python train.py --model="sound classifier" --dataset="synthesized solo parts of chorales (CocoChorales)" --train_examples=39062 --noise_aug=0.01 --n_mels=64 --hop_length=160 --input="mfcc" --spec_augment=false --win_length=400 --targets=["instrument"] --num_classes=13 --arch="transformer" --norm="layernorm" --norm_position="res_post" --activation="gelu" --mlp_ratio=4 --head_dim=32 --fused_qkv=false --bias="none" --qk_norm=false --parallel_block=false --inner_norm=false --moe="expert_choice" --drop_path=0.05 --num_experts=8 --moe_every=2 --expert_mlp_ratio=2 --experts_per_token=2 --shared_expert=false --subsampling=2 --layers=14 --width=192 --positions="sincos" --pooling="mean" --mixing="mixup" --loss="cross_entropy" --optimizer="soap" --beta2=0.95 --lr=0.0025 --beta1=0.9 --shampoo_beta=0.95 --eps=1e-08 --precondition_frequency=50 --max_precond_dim=1024 --one_sided=false --adamw_lr_other_params=0.0024 --gradient_centralization=true --steps=9000 --batch_size=256 --epochs=59.0 --lr_schedule="cosine" --final_lr_fraction=0 --warmup_steps=1800 --weight_decay=0.1 --adamw_weight_decay_other_params=0.01
Rows from block 11 of a small sound classifier, named by matrix and row number. Rows with one number within an expert belong to one neuron, the router's apart. Each number is 500 + 50 x the weight over its row's rms, rounded and kept within 0 to 999. All counts start at 0. Numbers have three digits each.
Before each expert's rows are labels from the 100 clips, of 14848, where the router gives the expert most weight on average: "strongest on" is what is common among them; "loudest band" is the band of the loudest frequency at the time of the peak. Only what is clearly more common there than usual is listed. The data: synthesized solo parts of chorales (CocoChorales).
# router: router (model.blocks.11.mlp.router.weight, 8x192, trained with AdamW), inputs 0-95
# up: expert up (model.blocks.11.mlp.up, 8x384x192), inputs 0-95
# down: expert down (model.blocks.11.mlp.down, 8x192x384, transposed), outputs 0-95

# expert 5
strongest on: tuba; note A#3; note A3; note B3
loudest band: 250 to 500 Hz
router.5:562579460523554506465437451438518577494481473542501553465444466434569504493541521519502444550505481576547597558550538492448594509580524556567467566539539449512431555529544451564533521504502422446533460461466482500543566402491502535475494546559401452446571443457456400519469538546419536597
up.0:499549488506580524568448464478518464480589530629435388470474424490445423502456457486490535538558484520496406470534476459414487484643522520400519536542483556532529439541553568514470526470477538518444529507604509506561518557474523535480466472397491480452525564481377523509416500370467433481
down.0:468448501435469494528395542503509528582427510506446521416474476431457459440550561544455431488496490469449460424526498483466468503491498522495490564514562493506448536618523496446587465446557381505437428503526549557571482500465446429602597469580413555447568461464551486497559582497524497490
up.1:607462497556464540491493495622436486423523497487548645480390573495590564487479481515452475490501491466545479495543553488571524511480499511489553499432485577459504488463451421581412518505535491499514531481416460538477548475526447457434525457506433484388559452593427503485514522463524477552
down.1:579433527487371433451449522521417415502452474566574477494549463478428491499532408489413486513558486535446539517475529471501524493453508481509438568472526415509493493449524490549441453450534523478418437517447407525442597489510581465438530495477531431486544425470443466422481493550410427487
up.2:506542493553455377428561498434528563484561449512514506510566510481513574487530548529445498499545591614393404492464589472611550517501500491481603451547539470498493488504486524527522500485498509478434491434556464462511569555591544461565567535564519488575499508541445445426502488361516565462
down.2:507553506497436475558419530559524519512438464503549481476528527509491376513555563643494548495528468576472533581491602531488572513516560459517526497422428617591532402584384517554546406515605385488596531472476486575493425490484453554452524503477491478538503496465403570442468518533528521487
up.3:542423505509529474556623503565444560466530560504513562541431453546528504575415588543526575430542491470570431495489566533564485501472524447421523506512494518452543518531535468480472492502584496494518513516498467434528472545529525369354509499419534531427468382376411501494469422571512345517
down.3:501576601439425473498454482460500553433565491396544537504481586458505508454514483481415480561520516474560577537506420510489492524537526571430496569493478541468569583490439522402479516515552552491536440530435514560528529516441562507424579560423486509605457507485507469530532458536421588555
up.4:487536530592490474479476443473491557459455474475520562513449566422579480490482558496535473407400470394394475500539536546449602495550560466601475482431460522436515408443498492440511413439441493414533449521568440519457447481568501476472529441595474535500461512426520442513586437546516431504
down.4:455420467408530468505485520523488412563561520486503493536618532452412578552488516513523456541513484516551451494504548373519529425474557546501449433483491560618467488518493516449563540486595575547515496509451507477603495462501489515463495576534537394450542469560491521484429442408537556526
up.5:423500515465442435507461454419370539416585572589577528494381573526412484548410520479457506553527524463480496406531413508569507455448461414551515503499567477506585523533454529454495486466500513485575514530553437496559528433448509518464511476556464607479561446564479591405527455465502417474
down.5:501529534479501467537458439476415475438452510516430425564465566441596506472509370513406527513435491538446551493426430527461495467526563483576446535566500525500506582556542490564490462498535529510558489419475478516475469469496455465434533488513508516461524518453496492504492410543448513523
up.6:488526518421369339511528557552510494501402504519543489456482452525462434507520549410534518608538519450578562512509562514479476548499481442548473477467544458579540475572429451572521528473422456482483543510545453575542547519491404445529557410495443382438437505495505524560539547469527526495
down.6:494567499542579547487528505415482512554534455479526518466393548538450499525429469484501462542532436469532552534542516407535582529621454556396452465576502419477474452470534535518446514527489488601568460553503456489509444412541529543513534463576456546546480530406553492453507446530322444485
up.7:562449474498537480526542577622529407419381515469521389505481479591440508556551481500449494527553428495433427501538525441452531498479511526454494479537401531581497480528439474434401427467474518537461403462516550479518498508474497433486446507470595456563510481499563559517533573497485502502
down.7:483572511497573602505449397488495575495508522412457537469448477455544559514491465569539510479471546487492583659486530464545574415487508447554535528554528508443453517535474541514554531501581507530497545517539441563502572554538598534521524517526492542550504467514508478411478458388517503595
up.8:518483528565465442481509603477556469528454494442540611470507519448498501559484540514493561514507514537421418486504401482501554521570452619480488443557435472454499514488486579550500454549484618471613483628534525464471408463556544473402535489396568498476582495498574565475367501455530438463
down.8:423402377453531599521538476438475571516499617468490509479494467506508545535459497500435494489538424504480507544506490562552601453556557511457523524515499555416507562579396554521507535428494510416527574524498527453476578420479538460551636487433579436510498515408460459528550427568490492465
up.9:437502515550487483504610412497474444432431522389499483499505501443554533564548536502455501474523555530507512517401458519540438456463532557444594534495509542581526519524490486371522462517458560480451525497432498527525433542520426538523564549493569466465436521491541488505409552462597470442
down.9:512499453518544471469585492470422524441513487494437468416506478437639431490521497549475484579487531526530548454499457575444530465467487483469473542543577517528533482489511483481446561476460538505527428464443480484515492607485545541594582524526510394526510572448525534603401534417540493472
up.10:527495564440558448414466634520492517581506512466469566423527514452585385550580465448582550551446571476542422374460484532396447557510568508509446458458607499451519432462516465429505561535521550463607495509539475525490592482472498506456481472479570470476468510584458521531554512500497548473
down.10:526471536584442489479493576461497534512534533561543540529457494485385594521391513508497369584535495496476464489531604511483551371530510568408521510542545436416512579505526489536483583463528470528471461403529520514498482524506489459500531434496329498525635538427441514478547540480509520541
up.11:504431550526604463497524466486382476511506510483598568481566520495484444499439488653548532429537538512570554508533506472550500517510404530435471513535450494600493462510531518537442596477474449588519505489472591564489536560473537413459538557536538516503447559457434566461530610408527391562
down.11:419502531547479541485463474452541553532446475532436516471469467490491551452510549432553416561519462529533550527542593434482574529520529571468531511449523467489453465522539492450546504508487501519510396536527431417464574502445433535597470539515451501618535449422503550624502513467478482417
up.12:546520477495403495451467460540432532464511572529460558519438486427528631512525464410512458509480538483548520447472459542523409469511507485456478402557441491449527568435529540450529506553516597442454547581649508424568564518444533547571459466510496517578494489530512493481482492432611472532
down.12:443564588493432432425517514480542503499503454383438520427602557575515544470520505524538535439538493434469487507528542539573476471449407438495591462456525426492434474607534441455569464586549568535509428580554515634498544562511432462478531539494522531491582470580525593517512416468550473435
up.13:502498544471533538533513528476450517611545452446398442436493607487467493441467473449507550533470551458444538469444530553495459486471503491458472498390417549529505468412552523482561531451590459456542510479426509497567478430399495628488482556425571504484431454516618425525454502458592525451
down.13:466417438527476480520445547446431521471521495406505511557469508437580507467551476544398506548523480467494478587492536424429564506488513559487485488554568507498530445491432459406557590492454579475491461533458514561509480595543478474494434544499534520503394515454479497534493470486486497492
up.14:486527459472460507532536561528544490507474409500578484566529421560374480457405604468535551508485417493501428416415461538522432506405534564502564509520423518498453506515534526451461510550461441514516550465629418473479510422460490576499499605582459452527458527554499527473538551538503498489
down.14:537450480458564488530513433416450511478507448483524529674540448504504538526514452465450531488484478439501419443437534457417508502504517491467559454487597585507512492541514497534469451485495479503404556562488511532427525484506518427537540538478483505512449450475549516552493598458551499407
up.15:521436532536502596485526500513453525492481553572595523594533517529495499462512616589442512410481527509422459515577497457469451564511439406461484425506439558500496588526476507452439440532429574466575579508559490560452481586496463465507427490538536429572489508503571531510441497531560501487
down.15:464405521447544440528508498480440529511469476485558504510493450524431560539555493489561561500454507604455457535624533461510514524467431472464488447462569441499538555460527515404449456581456455562497534535496398590578468538572530551570579364525654543479423485475480510427573507500494515426
up.16:537453599476536521437510450583446447542570568528491449433336565505537507463546477553496568460510559521424487513556594479502477488504433464424534521547512402564521503415505565365492420541520511528455452591516600526407565515531513487506516525456461544512378538517503491478452522505447512461
down.16:549518496636426441498445438462506521455522602375538497421502520589536588554435533487492486546579514503546544518469569550520537551541478553554470520490545582522440415494505417561523506486447484471455589472459449465536501371497475557526437452473540571579504440468493498511542516463579429493
up.17:466423449434487554480492611522632514510538438490505472467494417511448536466432499445470489442571528361436527521475569498476535573384454533442541543581479560468465512555455494520555455539531517502504511422539460440406499608601520484472503426477516515500454581535543563505589551546450491463
down.17:489519543522450575517527468534454470460462425614512498497520515554554468481575497496448477492474591519516505421482512488474460456472459471550527464428505449501536557487526518436511482638574560507412554416482507542548514533586545491444518437527615553448411524457482509518526429582506492501
up.18:518486444532432490441541517441558545482550493476500520408476540491485490495609529499538475462465492489482618587473481533431496456469504415498511480485468417423476533491499398584410468403570464492533575416531418458536499591559452501435542450429379456493495430479508390630475493434470557494
down.18:472555586421509566477431474587484464519514480448546435517560433548467478514475491489475449485530532536546502480557444520493556492489453521490429429458429533520588394471512514422411518561490524444366467478517499522499525500568496505492610542533603443510395515491511590520489466528556488505
up.19:507435522529486467468547565446477483548558533504425496467527503570408441533506461528510555584504434522439497547540536497454546442482479409438564490503493540529453506504510473487522541493529434465464506361545498399544463514445521527512559461491437501576494450512508426568497510547435464478
down.19:483529504643532566531600495537443530576398561470518415473488523514491448410487474476521524395418526502551497484423506568498441525427487482407435401514512456515524430494535555378494448490480537535544528452515561596547566552549479460513512519499549591382486514512497572441413406513579562427
up.20:522508561522588587489490479576490497415535547535471389421461522547439535532512448385507526472513530536472438576522408535480495411466467465486552478524460469527424450514601520482540500554555484480558475486457457479522465455488360495410465482457521574512465558562499487500413608473512532507
down.20:537426523552496413498489461452479508491339395570496501491496489552438586527458523456566506441532496504507491479441605473536472549493518503502603504553547445501519469672467530545500517539453469571443498502521472502582524445526550435447515520450406554533532589477465539578550577546540514551

# expert 7
strongest on: flute; oboe; note D#5; note A#4
loudest band: 500 to 1000 Hz
router.7:447519480468537500532553491521478435555554474422547498427611618534490501520485564485527545462579501533465544560495468453569442524510466416427437511532473514576470488463447579454499576437486502635443476437556492479581416558519491580489441490448547582539459581502488560525463542490497508444
up.0:475527565490477510459574552485512513510524520534447587506569429513495551529595530521590516650536552531545572501519494414469562557500567541469477506549569484460556534502445465458470491514523460508435503532480412564383547494551517520556577491502532501442493465533508390468489496552572490504
down.0:502520423509345465498501449428517545478530579547542542518476431402533382504406496439559557502545507441514421492568503494520513493510504472484493507483440558615446595510574599498599412423468501488461504515488522415552523484464432520516491508444496517502566500489639491517510527458514544424
up.1:564522556510481521529482439485487510502539469452492489524525365507458518516504486494506586494506527517515434429547452505542497448520490573547431541493476522431566449511598529446537493432425576335578483506572469429531596485536546575519432528474566469499417461470511505508613480447480464516
down.1:602492512514357478520437521550595483549532527561500497484458487443479530534509512438480520631521502549493552461514434523539483473536540566386591436538476522490523550572477524513477587512536514601572488523508557546514506581557493482569473433503440513511509453522454412479553474527401507525
up.2:458562526427420499486436490458524454469475592524537476512485426434393562478526423489501569477392524527427490455547508583547518604475521393513485458505454480510454546538467434545504398520471393466515505539424466576502537638594529564528479569525439414434555618469558499527517481491409528448
down.2:474549485558495540473564603475528476474479584408453521488493480519514537541556538457484498607563534513571504564409485414513476594482559488448453541501558466550458561442527416562449527496477433494490585470521446453407477517447483486514483473480565562553485392473440504446494501474431497496
up.3:407446454524482525539492577507544416560489557593554519464552433501499499516552531527504438475534504447580598451474584515465514568520509460489496403483556445501466485522410463507589509407438478414518550514515506596570500437480604463425437544422460477513504492469440470486420579527557516499
down.3:513434512538466499404476420420458443509486538579503511448383506523535473517453596508443487529515541566500466420483525538533396523514563426415519548501445499522492501587479452503428567506486575532541475476594473411528550442519465598575487391446506489518436519516495547585506452504596478534
up.4:532543376554554512507636478444467496516517515557488472495585516533401526535452409453472542524494571413456440458427526517398540539466579586473489475568613541533476502465620487414476436471476573450534505529570545448536513552488540419470523455576544476566527501492485506501537573488569474468
down.4:456480390564504460604597559635454482430491488497470478519502444542551530536623443466517533598465547462475458459480562508473490491561527502532497476430501535613552547508559442494474515492484485570486615462547527466449429528563526446510503561498566476572532443476463411621507464578516468560
up.5:516573442518533495509545488440396475525564556498450514463537398475451515459590530467588389500483505539476453467484529473519584575445503459483495459553485485466557512465489440550569459485672502482522479502515482530490574551444539505501450539452465463505493553515587503507447460416427589513
down.5:471522445547452427483513499516547414462480541487508543459553480494506487535467454419504413678484501548594487560522518469458483488516551494504550477540528480420579505496510592460402496541414502558517512420499508526566578517471480485539526500507549507454481466535497525452530525553521479548
up.6:452582473547476452531474535508476617498609507438580568457469479544473414425566386595456436537456488525514580540541483488497528439485559459536484520509398459403506562319526479530504470537555585550471479456474442512598469514413463489545435552511443478497574446453477573466505504512518509551
down.6:543531453431465468502522488452560482505575554544529514459635559533493511440497443408475557488466552527507539470554451489532461539547457497437515614528567489488462397599453554456550494484609483498457475459584521442478527513501400480461481549448530509502469505542450547454422529388435547488
up.7:517569522503589520651444519553597544445594464518468501520531506537491532542512491564513532508436545547572515537448474482516514567496578554539527462460553465454623504441526574490542552574479444563584463568465438423467485501482441501432604535491464490475535506492502502490519479600504573512
down.7:492444526447470545448467484565516407464500468469490485521470446509459535507489549507521476557544574564505545560473446467489528546474595520466643542399482551456493466440360471533528481440519490525513505478457489374487545430558411599457422450499463409489524521474471543504524576526462480559
up.8:506609428555449515547539416469429468597496461459520432494420563533441393523544543500473521463451512439497542466512598477460556502498536520579459586474463572524600489398517467533478484437461435430513510485478440611478528431566515547424540497450463503521591442438479565577525470542448460564
down.8:559575566480586531502456562547524509495613541499574520540502470414444559472443461509506457513474477464510557507552460490506511492490528536459507404519499442570403426473429446389492508499490543450568499464514518436463476479500555461428508411495497464519499445499451523519377602542430492466
up.9:478512482570496516430475427521494437614454477494449486528670448419554554458545574487457487480505521486536564589453410522508513461470521468519499575455512471514462486547570528555487550514497533462499497532419487538543461457489454449624463572500448384482580512454485477519437571456554472540
down.9:514512511500465397443490596460457412458485475455444528492431544519507532436490468509512469542480544541468519404501509512559411512545484477433527523503438582469436438515410490540469547439513528453468490543576515507615431478461476531532529408537415548558434486558589557469536446536493485533
up.10:573487530512570440456569594591500527446535395472569509520433475474447500470521513535397540491494538472539495375546553554482475467524366582573504499489527511497452491429509460446526448558524400546507540498506511466405499573466443502513514495556482459516537478491532501580495513406476507563
down.10:573458442515518509499473481505513518499505493526545538440451579531534411529528500407432480505484515500508538435425575470585566473600557548483463474479455541598467429587630543518565463552433535520577443512491485454398473526490513416609481430458523471453469518505511421508457455477483516521
up.11:542504477531444516500587438535454432524528485568526540526466455449534532438514497426541490443393555536525451560503463481501563496441543593522577413495494545415545458542547398497460476579488592436521598488460556529559509547558477442457518468541469520543447455495464559441464455481495475587
down.11:393428472524487430543476474573491454509496530521473423447476509523447531432537485457471461456446536453469523378504344513378497606543495490499555561542565574527489523377560478512535484508522494569413485482521436517481419429502526505531568490499397429503437568595450479442527490567535513503
up.12:434531497503552561553522447512486516377508476514440464498487552552537390577496551523554462471508379491533504467493571583367454473421500537427555433456553441506430568485549555447458381518515466478516551475511473540463561532540460507560471537515414489487487597487487479531554646441526468502
down.12:519539414451439588489532584493489563459476430461579409462504480502492470497502500455496453532405475503555502482483554360424595562497488549545514497463487548435490574498585533443439575531587519435442464448576466473469395501555453485505512511531524537565492455598541471437538537574390508478
up.13:533540542609472413413499472547471560594484535507520514426359589499515434509441508490505571410587578492600487561497440468556507544520569431441522576492531498592484492534529503445535534507476427547573527526570495539533526511462441473539504546525525488497440505498553493613485541608449534518
down.13:441454498473517479477532581565544580464544447505473448541499505467400519558445535593509425497445517463395516561521573417424492546535544523537521491543560400475514419459456485520417391493569534440432533477450436461471469523482514444456464429456450470426548387441365486464430590414492463453
up.14:582484429461420504413461464545543521483500508543389547527511341546533557414540491492453538483532522522524437487488565490444498479427475465535462541491579520481500530575436499537552543592436484504500506497529493439507521432542510468523503462582452540468351496477641508478556472532534542504
down.14:516530554428503557420544479492484480546406466510490533424472520519568463463445631448491514403457545535490458518472498535559412512475494547583509505505460541499461510442542519521417507492488436394449468471508503431526468565547449584428524470564558537533489571457383478554476546516429511506
up.15:548472456468605474436505568429391528558457442562523494465414514542505568496471477434459450440541515558538444527497522491465462465529529519462563438532504455481514521563579586506498512420520484460579570579540515525451466472460479454354464523559452550452516542481547584469468601431362485466
down.15:474508520554572413483605363519469466483547615432510529509458487552541504564556477472485431543511409430605482377499474555437588562495517548418514433593512458464469497585481521564531524545545490468476468461456504496543483506531467626443477580462441556501493437561492468502457449551537534495
up.16:590475486418537555522508492561450427452466532544475470571468515533421500522563468460516414551489459470526451479555481453434544516497527490498472493386459476486507509436484519450452437563477587448487423497509553594513482503451505490500412469525484570497519474603534461438491482510538510453
down.16:457549496491620415514420494509456533432457457468441476548553568456519483531446559500433492451489570346476453428446448473415467476656468492379501441553550449580454460593467485492477408527536558494488606484517542515565459449604543484492520499565461511470532540452483626521577504547466498489
up.17:462366489497440450472462520393586563544579453494463472435466498426458478501532436510624501505432472503533555451396520439527469467459523491424513500491492493494464494445547515468543546580563524523550490469489536495494531556482499492477457519516465383573376483509486546471415499486437513431
down.17:501524556533562484544516535581421475420462477534549349520544510457487457544484558468478479509512491496478519569604652434475534451485559469524455401496587504450560508544473557530533515449541516424566459582483438575383524575461506463490508482377531489572594574540441412471494486502500482521
up.18:432488552429496469513478514505552482459467490567496525553523568576471507549519492422502512395580516525475592604515503588530517419606489424489564548551448466454501483489565442501427524539490473566510439504473498463582497527557525599603418438486462516427457510528512545457463582464486569526
down.18:516548478497593554421504529568586519520468519451576556487468527492499534478538481516510472587413511465466548500457526534452491489543523590485518526517546556423464536515587533397532553511545486534568494543508549532478479475571547481529574608467497561456562514548508552440448458554539475462
up.19:447514576566472443489542423500622503543571463576472536518481507521587433499485491468411438460483538481457523535450379593505527543574477494516511463552550385539541569488477476492527523496506421443435565477579545461483435493492420502518516484568513423482525509503545559508469434606405472542
down.19:552475361420463591539474524527473532541368558479406544575443435497464485541459416520515447542573456445565574495532556470447486405455460442494547458540514486447461557494592510474445490520445502432613558537486544601465432456576476464470515525490549529509599439525520514516523545430530441522
up.20:504536546438504596503411528521488562513486448440493539453445491535520484509522527574583510474448523515509423406490493504491464471483486485478590597540523590513493514562479538532549570479554420459430557531523506589341545590486566460479550485472543437532428488500493382483481472435557451461
down.20:532528566514408437447561491491490546543454491533558527491490488399518453461409470434489508528568449460465514494494482529508440526539543503541442463455559540455569517510525566481567434510550510468510525560402484474467423509516486459535511513424431430499481486413440509582459633453522417423

# expert 6
strongest on: viola; note D#4; note F#4; note F4
loudest band: 250 to 500 Hz
router.6:470508490523503502422592438499466537465512555510529394446472429460464441512578516548437481562512407409550443470549438468525584590509544480440515517512438432554560473476572554473467526457493568545508462514556524431455540529541544452453493471565524409456580515436484520467460457478429524482
up.0:545435501514610475449466487498475481576514514477513513467496487534559440404577487419472444478449541521432510549399505415405549538557495521555490541546550431484433467434461407536562483502504503650596463487536531534564502490534471568624454434413478441434521486477556554519544586604496499459
down.0:470487413546451463544580565510475472422513484510531415422543531525455472457477525401462474553496578485527454563562569633480435424499459517524604515500410579532473363524556536540548529502527540603503528515544464465454518604484565494510545442568523526563481485494525455456535513518468506510
up.1:591486545501424431461527434523503520583503545487535523469527493496440481568540510458428501556539512501540382499482535492428591474507434482579422469489440531656462427524398431447493569469493520476445518466535564477473521484417445447515463471494481500525499452521511509511571454511522505520
down.1:497547452522491532475476550466468442556542561559584551526579457503585500449539499479468453439430494452505453458538489513518530430596623463546625414561457468540398438447488503472521456504456458396503433477543543505554463498478483398464512470460524536527476622563551514521504446553419639514
up.2:497533443518421483510502532558394604590522445523472550544485474466509462417533521493561536520475397470419511471517595397571479547552516494560558448515536452526592501533559550513563453467514369478532536530564533499462538471571549479451498471533583400570408492449542446559440504484482520499
down.2:418549523406527526562464548491534531551464523525483517547497564437444500479434522542479500491564618459498555475518509505479484451440462561457390531454437526497509527478464577465498557542521479573458487481463520436549413554444470543527603562578493535470538421523470451562525490487456486491
up.3:514499493466503487522563542475477578442503483434522477459577522552525461412480569481536479509549513527503444491545477491495543599493575449503424468441519483557462514384550503525442498465498521478570528422589412572470581504467490519545538531526518474540447525511497452440510602477441515464
down.3:521501513532479587449447528513529556473486477492497513585497411491515438501527480544526580511360554554450504581484445506561469475447460494462447469551477453505487483430506468479518445514435552532435410476468489465481354436513456477477474453490597480561549511517507526519525482404482489446
up.4:581594439428395501449597523467439527536601564539464570508470408396512517502455540529561522502458378451465529377514554614616468563470496471474411473521475508430444579465529454530528443507493468470495614579557530523439536526516458499600588487520486522456525455439556479498527411478463465462
down.4:592524453540529566451450456576594531469492453492470575497482545378499599528421558493453506515449434496491423448491437463490502470420577530492540558509537524544565504542481479550481565472465532497598507465539468504455527511490500502304525436485539468459413446404494578454495499457507470524
up.5:503507444579505476449420488477574555527531463470530422520490572454512507521514556546564612479352538500528477484488517583462528505517427409582495372474480526571543563470578506448487416450517496458480500512525472421538497453487603514500416520515452425475449562509482481506550523492455515479
down.5:552501521435516522488564481563447551483385458600437529465564528494457426469512436471473490456521425399427492538513509417537463454452487483524464509475494458392501564561540489502474506571535466495389609454517413628417551578511568529518510502592501500517444493482543415437522519480420513499
up.6:509604481449497525462448483453542467524510482568462529478611513465532453608472488479549506450568557564502563517485452579447419516454463515524475450563486520518518477498416422468551539501453425541560501541597502455421433557538505508519508467502492449508401476533485454484505472483498524505
down.6:451530501557478567574456495592583532436498437513547446561465513483520569380487442466498470529614514453425590446603458549481449482466547505504436520503481513430417517470515493507530421477470490446498503525496537509584551396497511624595524504464513436491478510475480494558426611467425488626
up.7:490409508417491497598510488546498514468434480618438486449510578497485508473578573520548485466486496494522446526484468454452495461426465444566476532443501476459489453457490510579500500458430501531335432530552468605533522529531472555520565555475442469506455486533477450552474494511367456537
down.7:551413521471470489541445476465546530474468501387495422504473516536450607534504381478451516454498509553540561529569513508427514533522487422595568441490534543501489536450495480523541611517416420520610471493495428430426514404542565529530436503418501540525431556512636557554518514493478504568
up.8:486547575568542563609521542535531497557428512420492551445572613435501510559462532415541457464553487451489605560500355485565472451523431515507593587433486586523518529494501539394474498503494454565587484457534576474565493499471540564469465571446463528585543522628457547511557486440446433506
down.8:520548540472419533378559489534519494441593491540544574427508459580560536379536485515514505479534502503550503503469516487595463481531552423469454520511469425512461629400465539602412446520517579578459459500512512496487549535479469601628548485594500489482493437448428558522535545504549556501
up.9:528447510482469531527376514471471446417508499504529500509531446456516447549496536447481524506496459470524497551519541455377467526514433520467573532489491546507502449470469368389490540533471472484411558533460463392528622559506467463481551438487430397401515441534582462473466580465481530555
down.9:443520420478497497491532470497575470557521576476515498438537437533441529542417441542542551626525583403545608602559453573503520502515431547537578458477464504538547491551455544557487488484547609466513539520463483505474494455452469457479608541489498492530562434372492543490510512519499419474
up.10:517452537545436429495561562465468507504438451520568497483468450501488381473393549433449511472472470540439401556451599472474475514513594461482542465490514501464575477453503511512568534504488516493469514542498433566531488430393541463425516530554422413485594520516453503409526433514489401482
down.10:444490460537650559616435491505486514551603420446496496418530516500461449534474535474528463487526541537517493427491426486519439491535396538487461577488507516467382451511444533554470505471508461495522470495527392562570460504486498531561497489501584536486435468424465545500548578503580574509
up.11:514452412503475580530538533530494580473599464512546449496524511553502574461498468403470548527487485467513509499491510511504465485463568509486468377385569509538444635504453548551559567439460427416510529451456479614498526547514440412428566481573425492436486444495456478484549391429569448530
down.11:626491495433543572449437370504475480400433478406400470391520454605541486423513498591531476478551471462533448573474561458492564545462552505489506509539431557425548419536571565465535480482502549516538520487487500531484558467529493446566484512540559487515398407456563598544456496456494529485
up.12:509417507427439467540412586531486532517525474448446428479486460472473310408475544466461506541482492555608476394429542541530482494537440569567472501566476532584486428592448433582508573570409505464480470526451468514525484574464496495447535559520579521479559509463547506512479471428613520450
down.12:435448484568518457437588530519364455540436563465544480493461520482377538449408415558467612548563522493529478489449522517472465535505513423499515475487542528492443506436441510519481442498610621459525437498515469469560465426469518520500489447472618543608468569460465519479523518504496495428
up.13:475482546454492516471464532462551521551550447570483497492507442489487462633542497453497491440520477410481440477529576552488532578519509460582523397508527556473545484455506502463456456503513443453511512531455525502547518417583485465506451493535508512498473436500422516459421544583431538471
down.13:499494508475635580506559549559589546450503480516599526523534505506459540531459467393494489508488480457540490441618514490440536605504516541490402459464493616361556576496503530465516460492490564481517561498428557426516479532470554466478483532508590551532462471583539503535450494522602537462
up.14:524515544474506562530488486534573574494465439462553433576563553478512497558526446586485535407501530570498525519496619493523418485496516458533502575448474448524391567486465529501491492558483439475429584491451524476508493565441493492408440434561478585498488531633480489458576580463439406542
down.14:521572460472550569575453468471511478424524527517463395570510499462543504511511489491549440504512493477505538517536571481421570494416543581522514495454492427441504390405552554556500536596450450545568466532514504463519571564470583602401493488483438421438495532573556441480420487419489470502
up.15:512493526482550511493484468490534538512492568500580502570490525515460572550523549619468520464555487479541536521477485491427531490469459537632521519451566511511401526492487478502458545555502481462540425438515497474519491483453535495481520488404500555521437476528535567495503428483470532444
down.15:466539533538468445434484461458517492438500472428610453478553461480453517441525507492554484483524466521454514561518446416534452517524529482402498477528540549449589539496488429510584532583537522419495429481577415499441521598458548460490439506539510533553476516467594550548522476446635519447
up.16:488549538463501484544420561487472534524421452529572479524502463487504539520478478575477554517389490528510554396342462575497401643446499528584518440467482489530480543480482501526538509503510409471567433459510493491600409499489513498476516518510453493565388539533486466478475490520471530486
down.16:501492564504539417452582575558494444440491524504390513472530456495554491490511473490504565423526429492535504502554518460530561541537483471455485557468461563469529496509484558474430420518429440459506534448462436502401511496531535523498452434507450513478613465482356585473462514535480576565
up.17:543512393563510402529445445513549462533521475449497455654386499520516482475434492519357530413462541547504493515458511447537448471522438591502448515546564487456440443549468507459472502666458516514503443547422512496590502611507447566426489509478555484506465518436442565507535416475529530496
down.17:443457462508444487417426468547480640535479547477442431462571558448459537477547516554524546483546397454480500456587476483500580525444516534453478548457444534448583480505458489508441551405584493529591546646513458488470529495526573536423506485514469468493494508428460400425478548523443378470
up.18:572458563486391529538470524504528461510444444542447431415416508549503496542568477552438497554506565474503429512570535503522482491473461564551512512458563506513510456519527524588459546473419422572516521606522490555622453469457557425432526529426602511486481410526532511550481536512489487437
down.18:417484517597511447562522478483517397453525491440462510437554580441546506519529567453538480486453437488463418441460466474541505493482482381540471470502448522396529530471434425515426469462539543382531451449487471484484478440475467462551580466516537475441561581465521509436429421522565438560
up.19:476552560627490511578525520557447417488542531463478494525457421591530503423490543509439462525400517511539464453507475508441504524440520448484483445514420492443411459533519500527524518436524504464410465462465554539483534568499513495498413490491435524490541502460461516468472568518552478557
down.19:511500472405478531512490431487560421477582583443500484537563515484544563589424513431569417508543387470563515585513505495499401494535521561497528449546573566479564427474601536513529460519425585538501576535576482517503526485474490413450482526490536574459515529549497471487635522511494452479
up.20:502577463549459594462456464574548487482539483417465512500467499555590555460499471547436506552636543575479508520458496527588548540495478490560548488454548518507541515443466500470467501489534366419503360584538479448496536493453450563529459518436521438478499507473491467492512361490551555552
down.20:486418432550467549496516501540560508527485572388499464465505612462606528455591557488451524569495465527473472531582493422443494449451475491448368612524527508542555478554492453492486450489530574443557446483429503505472526495487542521474493437460448510587428466519549532517444498532500431496